config.toml
tokenizer = "char"
moe = "soft"
optimizer = "soap"
epochs = 132.7
Rows from block 13 of a small CTC audio transcriber, named by matrix and row number. Rows with one number within an expert belong to one neuron, the router's apart. Each number is 500 + 50 x the weight over its row's rms, rounded and kept within 0 to 999. All counts start at 0. Numbers have three digits each.
Before each expert's rows are labels from the 100 clips, of 14848, where the router gives the expert most weight on average: "strongest on" is what is common among them. Only what is clearly more common there than usual is listed. The data: read English sentences (LibriTTS-R). In brackets: how many of the 100, against the usual share in percent.
# router: slot weights (model.blocks.13.mlp.router.weight, 8x256, trained with AdamW), inputs 128-255
# up: expert up (model.blocks.13.mlp.up, 8x256x256), inputs 128-255
# down: expert down (model.blocks.13.mlp.down, 8x256x256, transposed), outputs 128-255

# expert 5
strongest on: the word "of" (55 vs 24.5)
router.5:631493481426491619499532467484573454471519492454447443594455443521464540495516499421528455472511437523465503546495582438397517576483438481477465601460509547487543450499610473498496526491454595479492393442570573530468475495463467523462460485420520504483499510455476492494523436532526416429553478501547418538574416474542525533581622493573510385534482497468589575492447418475414481481564
up.24:522434507526468471526456455455532549509526509383413466590571504468585501499408556425522436429560520514551524503466518490529505470431491430597465489408495538530524549502471463459517520520486467506556478554519506488590492481468528565420521527500580508487419458483420484519515539554381512533468479544437488413546477475453540547482494518552550538573528425534472475518532538519415417458606
down.24:569544420483441461539492493435476525528531503489537523509464548504528529461524496501488519499514580514518522419561535436459457516467469688496488565539563518437577546560522536449436518482425468570494458478516550540522474555524475522450466494491516563404567498440446460487492454474509452453521487421397555549520394512503540527578522505404478444390521415472494667532422494469535459513551
up.25:497504529552556501535411451417517543539514556521408445523560478392526455530513397564614455505533537456511442594535530483545497502479506584545569545494417514470581460475474529499511494448510522425564478569504496516504552465570551363454564479490595557524427531481503550507563520466518550458490502474523542532461484416481540482494521458574453456485574485528460506393518479482497516503506
down.25:524480459466557483508536528507454454474546511603539504437485531596529535590415530527495423534576415396504477559505478513402466457451550501457501478478574465546534536541464453599593552519489526582586521563511543529425528529523545569427497509533447597545547509522511397481470498467559542440461450479450494496516404384439541431514438499421509401484567423513559563538472470470418434549484
up.26:484439503550500482535494575522462489480544493510587480568436534435596518608576508519534451449404433528506436541485494486520460468562434548470513467412474553562491631466391472495496596455556501522457535498410481366524460428481552491508459515476515506422450418517418416513529485506544529450465523592477502579570508488579459494529424416500553534543390457499495452534440541516556529442478
down.26:468483421493494485505457584548504477536534512570473517495456585525459514568484413451457518433409535539481446433492555535512411517378511560616596660562438513524460487520434517442424533541417551485518494538565522388561461408510493509498439557542452500445450512492431532410442431481603525570508401413578560502493598448581536518478562429535474475587479510407516497448520543496528483545476
up.27:514471514488554523466418465491448530397504484470522502482535490517493539519528398453454458454529525600524521432492510502525478551576408504450570517501571528543526478451480523478585514558469394547549507389695416557570541509551450500543467490428426539491485494507486461477469465471558485547471468480480398625550513517432451534540476510533456513500427549603507542511493609525500461485492
down.27:503551537468485515531648486494459497533540440444487497479583499465561527436481523505462508485385409526456428495409454497556481435592400516525493546499465417501507516521497497417406445469441562528505500448489559449491466473513509582488507506531463537559500478482547462502577494423459523493476462391460519484535454612489485553520507504474479475447556503542484478534526474601588507358511
up.28:454507471540497554434552458405594469461504459533603479531484534449604535495454573437592507514528526600499517464506567488500496478550474377549452426504508585473544486523528528527446390459532496536583518501479520454488527503519411537643588442370528475500558410530598470434413507614514461487454537456541515491485622491546451518470457548534426452437566521434468469485415484505495558466499
down.28:444476568515485520434525467491529463466516560487504578485449445470501524377473456500537424525568488478472484560454456524423514552466495523506473494521583485525402506444500588514548539493571461471505428492525547462493482495406501438506445578496547495449505467511529501531506498570562439527547496515453484491487420590489479528487535373579528401527509463498436454414444469459470519508523
up.29:462429434523541482543520541477580476529516419458477585485435532561459426533482528489557473583572532553537573443511487469517483443574513471526523479475431392533479515489453582536527507445503458589559544500530533540548487485512515472540464470522503521470526539475390510482521528534464582510504445423461501497475448509576441492486368454560520506462561563409414500480462494557579482523510
down.29:435609565490498437528538473459568471472527467530508488530399519541418431512469379494461478480490567508503547505456461558493592513462559525431445446524486451454421484494496463484509455482522547507611479496485421606523598502508497528522491476613519507404475498484493618386539518544509460490570548512518447392634596485475484584552437523554454478542443471500556518451586491585548498517522
up.30:453529509455627496475549469499491459461531490578567518502556475476466409520512496586500428500535521484499565461474585467537567546395488485574406508475548466441506462512419424504532528480456376473541531428522450501486436461506453586537541476426475400441568473542463460518565454469523457512488491517567530495499410557545501420407583514459563485477568583471439533517418494450543541460516
down.30:509557613495487424477452561569480485488453523475535409572462490540442513531492468467528465515461505512539436525439510542424542548484447480411540559480534416551552579625526485414590502482495459501504626419493528551533515532545549469528531537501472366496506552465460570433426494517413549461490515537525568543417440509549542517569485490530525464464504441434494474480437417487451535526520
up.31:472571391435472481470493480515486414615503514438493451494514470479588470444500505482530528500447460466531440593465462485511481501444462526407513456483550522494558527481507477381603455365505432542554456521453455472484479508477525505483536496547368552514502478468470545472553477471489511448514496606423478389542558426567526607596501495534475585551456581590509519493553450583510542577489
down.31:390493442552508470442535514545442497492523577459510545477465467495635527494518466514475513475543539526523469464508396563450540435463534443571478504469453565459526436445475484525487558511540475570512516594570537447492508530407500562484413522493461516493542497563468454594509459458518578491526504574468492315605503501493549539420523525476542409565496556592530542467467498516381483589522
up.32:474469525562480464420449543462580536447479443567508504489484480428456542471517469509489470489534482531623500485436570452505462476555463383541547505491489528638557492478370588471511462446537531586477532486546527554566579529575382492553564516559418542471498515493463480506525538510570593501509546366514613358551462464452377458450473528522512474583529515546499590493498441542516437497444
down.32:563581547469465567435478461516462599506387495421465467512488505468460383515517601550485438414411557448448442458517484505516528464479494532543398549564427518471464509504534533573519447440476476493520480517470452578486472485556459485590580463413582487519570490475484545470586574470504418494479471505456495447452542508445573474522390499603528541529469532528533548448486664552467481532531
up.33:517605462481553479469536466612456557562531495441470525503513530513582514501408422480508490571495515479519450492570521512458578535534502468406538429500433529502500433412513475392519389571555487538435457493395457544524564516542522530514533459613514384498512536512431437396469515454525498532585473434536556521525443408480583462535513603459453567558427538537419522547566565451491421518538
down.33:485522580448609552532564505539492545464598536456584503506486502443510479490461547436524497507532487471444481466471461515555469520551440531560522526550536485506606472540502484526484522462465577500430468424541424498521500526499543562437432541489323482526438399567429518500527493528484416556502456496482537558509498562583568466555545494482436501474515489446481576481444483447450590489470
up.34:498520562518586515441457530531463524569484485478415401503435503400526602590566483473455562415486532502555504452516465442434601488548608541566543445569442512491478408554541442403500500454559450489467478518557495581453470527393526574385511495509538527520557559566518541435489513481608500489550556477563474525544556532492589401496586520502599461529547393515482396632543559389528463514443
down.34:527510462554597511544455614474463435564526436493555458488608571475501414553477528480566534464494491492443527448546448605589448452498534474489468542495555529429564527443546484416476491576363427545502494461515644565471471575425457552494504452484488488519392609464525496492485540413521548432463432493512549602438488569424449484476536476441506517487470428487573499456578505471503520497490
up.35:453431485478531553480545551415476546543521495543419466446467487523508586491491461501549541491439518528536424530456535528460575464504516457432497482501515570410460429520571451478509516556420489403465595472505491484520534580480520580511510428503520471452487541499536489525588483417565364530440580534592509566500483468456488554414452567580537555432501524533547408564470504447542506445587
down.35:474559526540561497447468538519552468640508502543484530481513461454522575443444519502525533548586473510558480481477436554581546459455467594549497498500520455528531553541471496516519515492474468449506458545540507510478503456478496576385550486560543512417530510557499531474525416512485478421502478462418532513479423419457486501462438512438496568520481558496467564556504481543488556529443
up.36:495566547577460504569483536509593495513432468391425486521425494463620401513539490531445472542484458535406566523471501460500459495455581574476519545563603430547506496459493507422493505515516512539453480508527500537484470469384520567510559536561493479479452477423508533512472481547562416447523469411585534478522423527504495466486504457450565503514502495521450529489476417548473366567543
down.36:431609445492474445514497508512469482462530537439501405417515481492587461504427508553444459499487544523551483463489491436492432487531486487522532534520506508438585453564501465421570509487427424526424467610557480589488553429564477494466464543351479479459505443400425585473571505523507516495416456578555477515477557552530490513556425500390493518419464534503513538562411467463613481450569
up.37:488502505473508461538523511502532608566538419498511542522510494443377585571492434487564542621526432481509534476431504563510550433497578505423534460491502447501448575554493461443620462499496581483478537502524574419494485560597527531595546543520603446464475524498529534511545492476471507667475443610474537565570587578515488502437464538513484424500463526441448451552546422434530562506545
down.37:525488543488452552467475582491460483538493531442523455545547485480426558554463478472521490406565512432475538507458537503471570523513530512586583476461480424510432524494456571414581499554440560533536483534515551511521503471584426463497495405381545588538436503561543536432457476426534458466485464469501417484469516502438470521517528472510553429553500515415522455461423603547525536553519
up.38:503505515431461485517521551432466522523566640540536481532549395459521557517499515501530535485461547469388493423651490459438455416392494508559635580416480451511504589472410478577504568467491599469540492476400524447408466453439492566466427413517501564572480477449552535429464453579508527569456535513498410478551450443455507489563533580478424540480494522515596474521519487456433511543553
down.38:522527513504496477488481506519528530503471492481472520605590538493628455514384546497559562487538474580514491561489462479436572508439438521479494536454439411564533545523427503506377415490487478463514497500523432488488565393488512454434528611555482456546449449505531528437533506567485485499474508522535540560414447526531564453514528553398491498466502583616505363480475471489559517515470
up.39:477534539534574471456535463536564532498396422570522448496484539454513474487553484512482529480465486614421554528605513499542394447499440426468548460591431447546505503433505487480478422523523485512543493562497499430550480461451483524472472463387530523589508594535512544474390481526548527478533521515526543529437466538500440503479437443533426529418577518577559449480522518576486490543533
down.39:436462558552576518413473528488596433570481617493544457481475545507476482507534416454548560579467494577589473512543391441568493444511525539528546478527514601437523476572476449564415472521458563467422442515425493479459553507476521537413426502462467435469511525432536499554472449535582449535462478501496438412627509502531472488548490410438551471434545499557454501527497374521487517526519
up.40:446535530510505479495631531476499510425466414625540493497497461552547421549471446572504390490496388449416519486496553469506506542544443512590466381509529455451484388462465454502499472538512461467546585470500519479596478532529507440464517475573496462538603475528469530441513453508527533390516492431476520456473448457446518554446532533531518474427382498439567464534567489553507367442545
down.40:487550502452421517592545469464573600443515574476630471503487492467470544487425477504419482589536467462507494512570465442479535490591441365522577501472517565495447477521364498477552546513544510502505402418510496542552529452468555517498520505556424537471496445572537510438484612498488504404519591467599450608477480481535414468518489496562508517422574537461626501458437409535552445509455

# expert 3
strongest on: the word "you" (36 vs 14.5); the word "me" (29 vs 6.3); the word "said" (25 vs 10)
router.3:500523554521488461492518437509541489443478495500514503513461557482519514531471474446543557550548478491564564482453489544522538508452527531567606500473520478562566500480481552553535588552434570551426451485513516498541522488510501478523513519476557446512388522478460502486517507449542515520468508650437491520488445489531538521410556484511501527443347509492493538425521511576503478465530
up.24:571455546484558541449511571549478513567433502549457513529531479453539510447527507485486525499511542518462518483434526507409634501453478502433465504516443520456484533543485521431507491535520541488485486523566472512467541473526576522474414560499436498513576529563495460535495448388482517490456499440532386455505671610533500439456526461544478477544482477598436519541429489423552465512444
down.24:489451582438505530515477509536459489565475522479492463475506485525552496521565501472541474512449413572533500501510550528443504561483542420344448505507524574473526485528461480447505520492590521536516532530550481610566554589510443525482592475466454468588502505700501414458466591469524487546479459476507520521544583515461563440382541476564549493492462414463499572445510522500524463480525
up.25:494479581477463518468491571560505526490489546456492516569444462489438507435447552606467479425564453571533483527480458468553525549453471494581481529516564483527482352578477510459384501509531489474528476533486481503404440543439495563574479470496520518498540569520524533540470446578507444563461489409503527527512360519424418495539473569515450551539496586503560530452523560522511472569482
down.25:474502448567485508659534449554604469546460521477459524524474533496521449461422532578453500420485526415513533513493552550540516494491491538526487478536431541600445471503516474493483463535457598547488558511559557535516581477494504536587578560512427558525516497402492426519439466481562426437472463540506456631443537537388444422475481578515478490533433600515408547496419486458506509558458
up.26:573487518535487434496463490438420545492526429385478550468479411452447466487441558443492504544511458518537516496438489439449543560472573434503551519448607500503588440568581443567484440354543480443559456562530538548546584492521514540514507500470499531604488555493529541593499432522542551490522497640500404464507445425415475462461502389433467520548501493540545526568443500404436469518514
down.26:500565508604406437487552424510508547493403518529566551537581544479423451455490575529554500516540452449477489580555533525477455523509516518487519517555418551462472471481584520549520422448463512484507590476444485470454524452483459484586539489497468541564560553433489598415555514573569429510462574514435511460492460509505534572579447440466482550457420447496461500442549468420407480610463
up.27:558483512441588522469461579537547480478413563492512405489523479487559471479500554509483525440443564402628579467584483499458600499507532486455509514498526490508490560511490385490473475457530442530390480555523551548513568517452489607504477492494402506551513547475511516566489514584484339502516451512539541446454447587558524527405525538614447450475473542550495510422374429415518491503512
down.27:479584489497480455446495551545483538428477461460437519504493523622486452481453459557456593489537519494537631423493477622514470475495469513575552429477524534416540507441532535516479494443555543495397490510503558478395381461462455541569623513489422477567542562550500624468534480522450489501474467547569528538455478524556527503500512510485523466462540522469532561526516524483483547496543
up.28:478433637513418466465526529550537549541498437544532495483407488535534529398511533468524575532446469512563644519533465485440545561509522470432532483590574527428465512482457506394491472397567509482529538470528481510445527560462496547525593566538414467496596450513434517409564498480553445525488375414514464513529479474452549496465428468428463532544507507602554604462435526450501505519489
down.28:506513507535513439506520545423451512459445538531494487593546578480662449382452445476586565497550539517483532462535460547563542523426494532462384477497525574476599467575591518504527485500553572417519500549532451506404415522417471491520516493485437464477439472445611587584497489497580463478518577468425462450423490478417477501600431537485488534458444496582468516538511395541459514524487
up.29:531528555502499495478522516512615506559481496488549498530413512535538548512509529474494585552562417452479457493533447467566466505432610561421474428501542546548413508498555487516472389450477480438524458592608430403536508511460461520515455505612474491483513496544502576614457401400551499462454462488529577588416481498514456510543550537559496542515475485494484446556468478489475546425524
down.29:485430476575438528506509503544525494545446535484510499545433467416567426518608523565534532636504509452581451505537490572466394451429526450478421436480521504552530529587504534480425503420424482425592399439507573506436526594571528507530431421542424429392566490490534538505480441429455495439538516409542449470500429470491455628389507455494492447555491563494582465524556534526498523481492
up.30:475494602500543503507444414416428527563434498547546510540472485542443401529562513446416494495499530474519449476430474521464430532470451507420585530537605593439516554523457407522494460472511551476546493551521476514559537511500513454468558467463490552387579477463447503418434527548362488570505424480537513454472546512614556570516431459523453506574510557464509484421351421487544502498565
down.30:553506396530448508487528483589441476450522544467528435494433442518501519455471472544470461600437505540509436439437523588412532518497478578505556474510500577477473502438465479529571493546460554528488607455429626516557460509480481472450479444564382500550508407523454473466439578505516463529439553495509579481554543519493456525430554569569530520464503450487443476526550389542432516526528
up.31:460520486483571448528505521446604479512578453578493477504566476549545446451515423482576513430466485573561527498467471533515544554451611552468418509417460359501474545459458581600544563513477523430474440467527611456512520535498473490385515580622506539440504432441523502440472517490534511524509450571474586531504515376430489542512493513420518550496510531510457544521531492476500544462568
down.31:450465576422476456491406513550512574593344451559562598503450506422414597532550552456451514539587488481482499577561582506451533532535463456506496528550570490496523523528449539474483435566592485558489572541469553534458484393507510551453521545468527522502498533483461479549414453499521522579527424501431478480554534450402512484549468494514439452471536456511454454528552471523560484404566
up.32:542447527503531487535460480522613512469445434566511494502559535500527432453412541452576553541524435473544491476469437526496541495485534469340442506563474479505483497518479490438531445515493611495459477474407475537516493495444460482528568541427524500435519491473499581535489525515525502471550466524480545497432600393545478534532499596592504442563428431472438487562455504549439488521489
down.32:526442515539582523558519451528557436467412524471464527531460456499461405485526487530489517565511542415451445522396503523430546412529486481503545524550486449493539518479485538511424480534502574462445446455542549453433506494463577536500534624528473541415543465602460496461557510574500559450550484503488480521478500489431461546581531561431489500431512426482468547490537481542580486526509
up.33:458533450486407513568458493425514501483453478521452501418511508519515514409611506410543474504548481467570532514466598566480492470552452519455515453383557528566562562461531546552477560471547536464430408506449475362423450541467455543498574422573516522361537642507481492503543510468483455492468478454505549503462410519525484457591532556479531531423482428449586491445517445567547453496525
down.33:486454481411495422567488498442480478445522526567494439577519527491527586565557533445466438636510524487472465496571459478555441421423384605546501429544504520491567563472552518529519471499419434509483549509460478510486489510496467575527505529547483516519597439435489560607457509424515422486519463455463477529622560490459468551500550382507439519522506438493468455512518548457478528561470
up.34:499476518487492552504508528508581420574590490483551586534563527479418450526489398490437477483492458478465563439464544502576473527537574553490530512695400422501502467507433452542514591493542498464604568545470551449551533527565542545525492492370448482527470479556405485568535515428479426542520465433456631490519559588517389485547489471542509544429512601499513536468508486496507470562455
down.34:533552539587514531474434539489539472506403471560367543565504528494544437623479513477512555436511475550580603498505447542470503461448557510486467540559541513435510449474494471621522507500524541432518442470482575546486562465618463491585464532503451472461480489617539510388495551467551519509548386550482572480433487485485503524537542478527446495427523526592521505405518549490518558486505
up.35:521537571502477504532470442453470480499524516543522454515572556424391472438512487473459481430480541591478445487459458516529531524497411469585543512539460510444466495483560515509493465536580499390520453414423571492523517497537473501417530509460403489415468540500461450508517526539495534513546492499512357378468525598505465492405583463528380578530548491517434496551521413468473594506490
down.35:454539513473488566411563455535592526434563514526448476442547504425520522472502482485547528398545509437449535655507487511532497405461513488545524530650451559556553488527535542599434427406570430519523431511561425463464517545493593455483521642519509439527478582501554467424528558459532510504541484527484578500484472478498560531548565505567511500584521436557489514507508489479493559418597
up.36:487509555496514552530520479531487585452525538445536550453459475504519531441460495443424413389417519407449503468537466470482480468427429486474482489446582581407481377585481485444474556562520483567645582460623372500495501537552541548486444442565490563527473489537584512548524463473532452533466553467482554519498518535535497507467538563565448491637549489447450498614505487574505551523560
down.36:440568472466470601355481517518521548403450470408455405493458420454493552481560475502526444416433405464498519511442417479531496479569550534423535542501529410561438479429495491428543502467482481387598456419439523482487452480529524541491413433522536442463506432596494581518485478457506509478504554491506509485433502541538451522484444582519517487570531535336465537511480478516440521532434
up.37:538488567509530456529524497492533546473462475469520501464557513566510537494503566551559529535520500509462412560536496477573477499564423511469491508582541527513586484455538406486496537493531551445452424553520516614477569472576451468466485458401587500486492531614496456491482498461512539449670391424497486498465291479471491481553484647529571518519393481472587478481538568548493503529615
down.37:508427530518540486568462542512598513472440475617459513545523508530603516454465514525438550535462495517452504490533486518401435457476556548476469460510463479504495538508512513451583442437481570476532427635532424578496422522506457522616519598498646548471557483468500503579478491557521435408455536498518586586482533470478407537444525564403435548477542462554555525503516520467503583513537
up.38:543512529463514533442477515502467497466560566465523425513511485457465566448541552504458409507522552491435508583485429504423523512529579484390500531496564508467450573539458574562512437605523569506470553504523582542424417494533378459498480441466535490508474483458519451506526549465385496424384445567488421455436527480543448506540564451523509500462430500459498454463527437455551498467622
down.38:409493473478501515492593456531412500506492557480588441553447443588529525483462542503538461543510418552554495463557497474563491575466533615530497598522463474487557511496486488450525580544466520506551532464429519499428525472575440436484532375487478490477511415529446477510465583516382462604478585539484489437444518472487477511537478466385438551486515512451659433437460529544504496492467
up.39:519553420537439450449491585459515469456485543511522497532558549556682560507491500522485475411492484498425492543497534556492482491480475491508495471495502491499402427384634435488503482549447472532478592459593558523503506445491544473375454525557517563485480545540535460489500499586474451444477545503411431499536449514545517477496447491526499507506465450528480563573493472473502480546485
down.39:476526522430521472557508520451488447491520554558498531415465451486505496498529641440479471581439488494448520511507481458460536617598531489430579525481462432564495514535391401530598564500556502416496506506552436453490457476493540492540521455480478498544452496534576403495497464493482567573481489484448489558505497470584463422545522412483469465489557455480424545477462536500519520505468
up.40:429458508502515491536488505445472515512554494436509466468539424534469446517469560479480485558456507569525470532519496501567463476501439487478497600459480515457515587507585473537489498485544399508500389474528521423469454482479605492521533478608530520538525478535571536502551549604477583422473612430480340511462398641457461510492486560519540461371476515561504523538610519511512544572479
down.40:528381551441506424483495464454509480441561543457464470570409514548418477527495508449431495483526536444451532478424549449505516456556433453453501571562513520549443488515510457518489430404493477436566460475462435440469568517531445469486517569460506497554525532438541412534512451489559602520531399481409441463541449592512546466545531482446495488446548480467382458432500530470453553579520

# expert 1
strongest on: the word "you" (33 vs 14.5); the word "know" (26 vs 2.4); the word "but" (26 vs 9.1); the word "not" (26 vs 9.2)
router.1:438457612511456447425602481440541475454485435479481508544453485541485514560527521437540501438545450514527611487498551443484535543521524452513480521467502516574538600445580521457484560518503580550442493520448625483478511448448509442529475533556502528469519461488525473529566548494533544507555542476499452543457477458545501468534582484528501590473488445515557485410446446381457507424571
up.24:551575609473423500529540464431410466473455470561550519543556483568486582501537560438409558419547393532565588484474475524523455454524533588551477533444489433486539514484471548490454460467447499507589584501450501420422520527488476546517526499533569560550466444486583545492508491491651406444502435438470432500490503453456520543421570419487459361527408503473508498517527410540528535589436
down.24:512558329478442484503486486432502520465563587523566486419607532527579531481492474488553481501526392426497438513458500407521493484478500502524545564493517601445509478425427484506502592466478451501571477505587595518438579533506416460523489529505475522548544486483501495461483467483432561560536532472568466415477533490553526608495493480535435504502487428540461544421549516509528418544443
up.25:466508508428493510467448552399538454546492517453391418454584518391502543463531538586520550433512522482430546456523535448483428482500411503497521500486492577502541424534558565600491579501520494476444552489496541569536394396505626506496398441551423448509529511449530527432506474478465470506474492466564538601519505479608428473475464598444545456506542485469548487511623526475540460446516
down.25:559612524497505514496551510573424349520487509563466521535485522573427420479379507593502501488575543478494552504558519514444585507485558566471472472492495493455549487535528543531407512590459493614470540531490521522467491418481514484555582587618586486466444485430420413507476571517497569475527464545400519460486535587504436557463473516625433542515503479465471529473453466466480463534568
up.26:487533506454596579554514489537445556545444477440503507570487428533607430444542604516460443559456497552448491436565546465409470481503520495541564479433535468555450462521543474622541527458415523452413435493498427602459554468486496517525464523600419522539543487541420563507476552535570610511551515486557495576437557477516470511489465533487466451490523584473449449509475486507470475473478
down.26:528522509407521545515473513565484516449578475518544440425536554500545497448467480524424611480518501569474429405540466504518514580449558470472442425418523557432504519538474453557515532492370418515450621484459547556438577584437458561498573541560453411487576587530508545459516401555508547528415515522529548474581535519505464528550466536527503471415546471514543437513450536525533464389535
up.27:526488398440529613525462433372534526441539508470512621545491544493556541484413494533525570512431552493441476437498551537430514489529537476521576478477446504510534527543497521492538540422484548503370506556449415497535609428512435472524499521417428462534440525545466420515542507534570494492560525493488364534526493472561507631486410536504469433494484555566548538486525524606508533503491
down.27:557462516498569551547520505476589450476415560488519471519580447566540448440438515554478523464511445483381453605542461591503481495481474503501483428480516597549449464560401535478460533472453435508483524425503459591544525510497598432498433445448477495528565530412549461513388555528509468490458501382417506525506484438441458412465460542444477471543395517511492420506459498477564569493558
up.28:475525518479569539515532525386486461580457512474508496490543507394568474473574420452484488521432527521552493582446465456430538464496466546491437457536582533531596504527478459562469492534556428521473483503439517521509468458524497521498496471524476516519563495392433534459475507530561429516451498391496488541473416494495557455488505619542492504396462546526522568561593650446562542505519
down.28:488564549490437566529557442481506497458590490469426521441479427521472436525465530439522594423469495446491523553449445492534502377495448546455501548502472459526507517463455458559486459535412515554502520406495552448474553487443476627521568538552572571515454494473412492429501490577475486491513497439480507486489517452548549493457485492484569490500540480448596532518463587539467462495507
up.29:525514424531484490452483488516515483570565499534459501550415493465495625511531514603547451467449527505498560567451427477513452469526621471477484604485617495504563557443511544451425524497497572449443488478431543421512440505540515558530495422515567539514492467467615532495547510466474408545466496489569558470515460497466559501543520555468514503649541401507424554522555510611526520474509
down.29:532557481558490579493542527490534483482453503514478518563462521482464530573561495484480492527476434515463576541498504592519465563528525505469524512508546484522551527516446448499422563480547446458425461542487483487531421472518465477501601515572509528490459538645505478458537440460475489427620396499432464395539471491464546465502483569597512476534417489451523424523569445504396579451500
up.30:510476550568476508450476455496511498613483513454393550503480513490534433505359528470497507517539578560475464504604546534558549489435554447477447509495426543511540433531542394485458527501422543424538491557513551481555452376437480537477499493504495542478481545585449489461475485451570537492503585384538542478470522504507428502459508528483541479577542396466505523489560545503589464497460
down.30:458494609508482508533480480533453414580514502539419513457554505466518522507460422523482446545519569497488475466399460557507528497531465603479498533491396497417568488381596424442568500471533492471493466546454566496387526540511520586540493446581548517460534483592533523467480476382511482443463413559482503481481475487547490512526477559443461520440569461496498493480443488487438566461435
up.31:526540459390522582476433422513466496519532424488570481564561447470598437543347516469527480465541555514431621513481526508549517520452565541493448601455433499484535498525471451466468435539477476503455499471610453489484600460584541558476562582526427453515454486507467444523463514477556436485474552511461522386544529550406446545479542400503501529581551499514515568501578589468430476475427
down.31:475593366482472525447506463520503455530473472546506552527489489484501519511537523515515413416457424448500512464519456521460520520494440483564519485576548465443515463527546526539505479452490495433422526535489427501457513421515503451593502556458495591469616540514492466453560540464567474516443526576505473497485512523576430442526516464470457582468545471425528455561438477342598491519516
up.32:523498482441519541513511499459490464525419486565487480507469469558486508477474378631493454504488465568396494479477515499484473503565571438508519508479496398465447454561593454475532568583580531464466555530560479405527544516521490563526477444500542575515501584503445452446470530583442425514486493594511541508538400461581460452495508519512561502597516439534551511554416503450542459480469
down.32:532551497493425537442481442474483525445469631499402519571509505392456440508573528499421464526506474505512512482386451479402518472578511509601530563469492511449599491505499521527569584617568623418484457401472403499490534498543463581496609474542494487556504538489478496541488534534488508520448475556416513496484604458464439493431528541654484517498579479477573501537473533528495520500486
up.33:444488583390477533506532419510468552508507488475548549512509527490488564516505448504507486526534412581556538527473584531515584508501482524557467550489443556371470495496383495430505499407432480512510517459579478518529531448439526449462511597442469588492560530528484444547461502538458410388558502564487574515538400541422466563454520495585495428536504519438504449419414472487607491454467
down.33:544510531558490508492413448540424475491580553434514470440554572490521421550516478526427420518428477509487533538571503599474558498446560551569531505401587504554516541433448501514457454455418504526455597425449551464430536528493526485489491482502423549507632502498478469508577503598520528593477412554540515557476612515543456438550480505453465441486431513524649579471482551414625540565501
up.34:553453432489553615478407518557462502582482454463500462501468463525456514524574501529572498491575534499484499480489516543468513466586470489522579506479450484563525503440544537566482529480427587456513491498463536440527549492482470597458474541425462417454483466448452542545506472567430461526499474559448536580483520544547426578451509531447473603491517502506494543467540552531573504457418
down.34:455511472510482532494505541483532530502476459467572465480506530476559506534387495474499407461549576456533560561537426397542478437567590510518563568458415484516427497536519452537479552509463503488447504459510445438555498586468502500442562510488510529458480555526516464487590587599491498467463477493440553392434546446459437479364608435636505452505544503538531543496548485496421511452561
up.35:507445504422554576518518484528474519557478567549498471444435499463497460502559558590536534532484466431398447492529472539547545503539599539454501462489561488531532472582472525583535490437581488413545441421490515444465415551465558455525495509516546465504529480556505462563472547408507562470517476459520332537469452486526450390484554441481528424464451532464552511479470450442509485468511
down.35:508514437498547434452517476505583493540564391512557525512555480526511556539480504485473478447578463545453389445545543504435468543558481440505520508625493472451521493582562423563511524526508530542444542454442465478443615564473416576494504437508535507509553553478526541580500417385358524382488605461483468512487501521466409448508483452605533393499519399552479459528484404401549492520514
up.36:452478404467491462474501509522567530491556530452479412487553500438516433495500551475611522606475531600539558494457522527557548498565502587547526559456399503513515563511443537487420505443592524470487446500480449568466467502459461516407510458494546518495520508441411429563517517489527535576557548404583440517421424509554503578494455474438420394440440528528502469396430598425619496417519
down.36:444529522510469460445492479552465475499573545519481605524492567495428491514463507418500573431569659462562500553501501481452542502455436453519509516434471361535478513488523404529564467507511463500501422503411466415498490433506417549429428530469477586513516450518472543444582471513431471478486517529557461417560444527530501489538535519419447503548490554519459525439506518415583414500486
up.37:385469425434527505481419533500604483528474558497437498474532536513516466477448522501518486532485504518427512448511474552495434511484512428571473496546522432559441498531514405484472470549564611462470477539422520466435517582478560552569504505430496480526432514572549449483523510482550494559425457539507460573548513469586449508421499533481482427360561537453561437459524503510425546510430
down.37:612486446510418498467432466488480552525596640516502499590536591482564550509511421512473500541481454461513463417526499493591543501484523445540510491507458448473530579510498458549466484554543447463512525564507581479505466470470456496489479464457530508519423476497482524498555506549496462537456438537525526543508387468500409530514487456580570525456547505492475397551521567505495451443515
up.38:455549486480445535530484554531488494527440522555465449500516454417482392438516450583527508567605497446636487425471535494565514446434486541414480446498516466531515464535528559423558505490535501476500416562634491417531514515462424490538470554471575498512437496546524444468504483495447595413452479618396392486427507489556476494582454610490571524493457501518518526527512500650460490504486
down.38:496442433467481517491358491440415353495454561544543475491429515544559563435464452532477494474674454505454422487446447508538453535544503600517492449596561520558544478445514529596466473559546463471519436446484399537469509521481456492425534449585449446536582506474539578534506435542429485489465586517508472495533519395514472532453602552469544521478510513546606436492597510522511449450496
up.39:495533483488582522517480553437535491460379537429469475545582522567459544472513471580516420501493452473443496536521500483496527527481478520518490501527534490517473505585486473598470555487524471511502501487553526431487554502431514410435529464604494493487490572514520513535505454539481496496430550468409448467552404444542630515542472411567459481486420497497565495412387529501511524513434
down.39:490560448451475549458518533446428501503454443418517424496536530473498474498497487461504575496571469569542510557486514395477529499515462426578637450545538491472558454493600470511564433506507480527508521556581628572436471543558536592598546498560444553483523532582527434428499574411481473448425551452527540512415473451420488514517595417468480495500540454462534456507492467458573445463456
up.40:505531381511474487503462527389482478465485405527481515480461471508557463543466492488553526531544527504520482436484442464460473453501523557540568544533588547517501526503405563577519500531401477452428531561505585564431448447488507529540501572516555495574525514435613455415411505483488480488537504544502482533476594549389598488548443516568473523515515578522555507483363421536455538516454
down.40:470469587505527591556485513553444449485436487484535532519528503552491455451439565339406471510521480469509411520585514538444402412489590465555501570547517450507463529531604463576440489454442449437483360555457562563515487458536502508435562437476517493486445423596497456439415489535551430441500491484545548531421525550611576541527524435539482466477459551439539460438456458424483577470508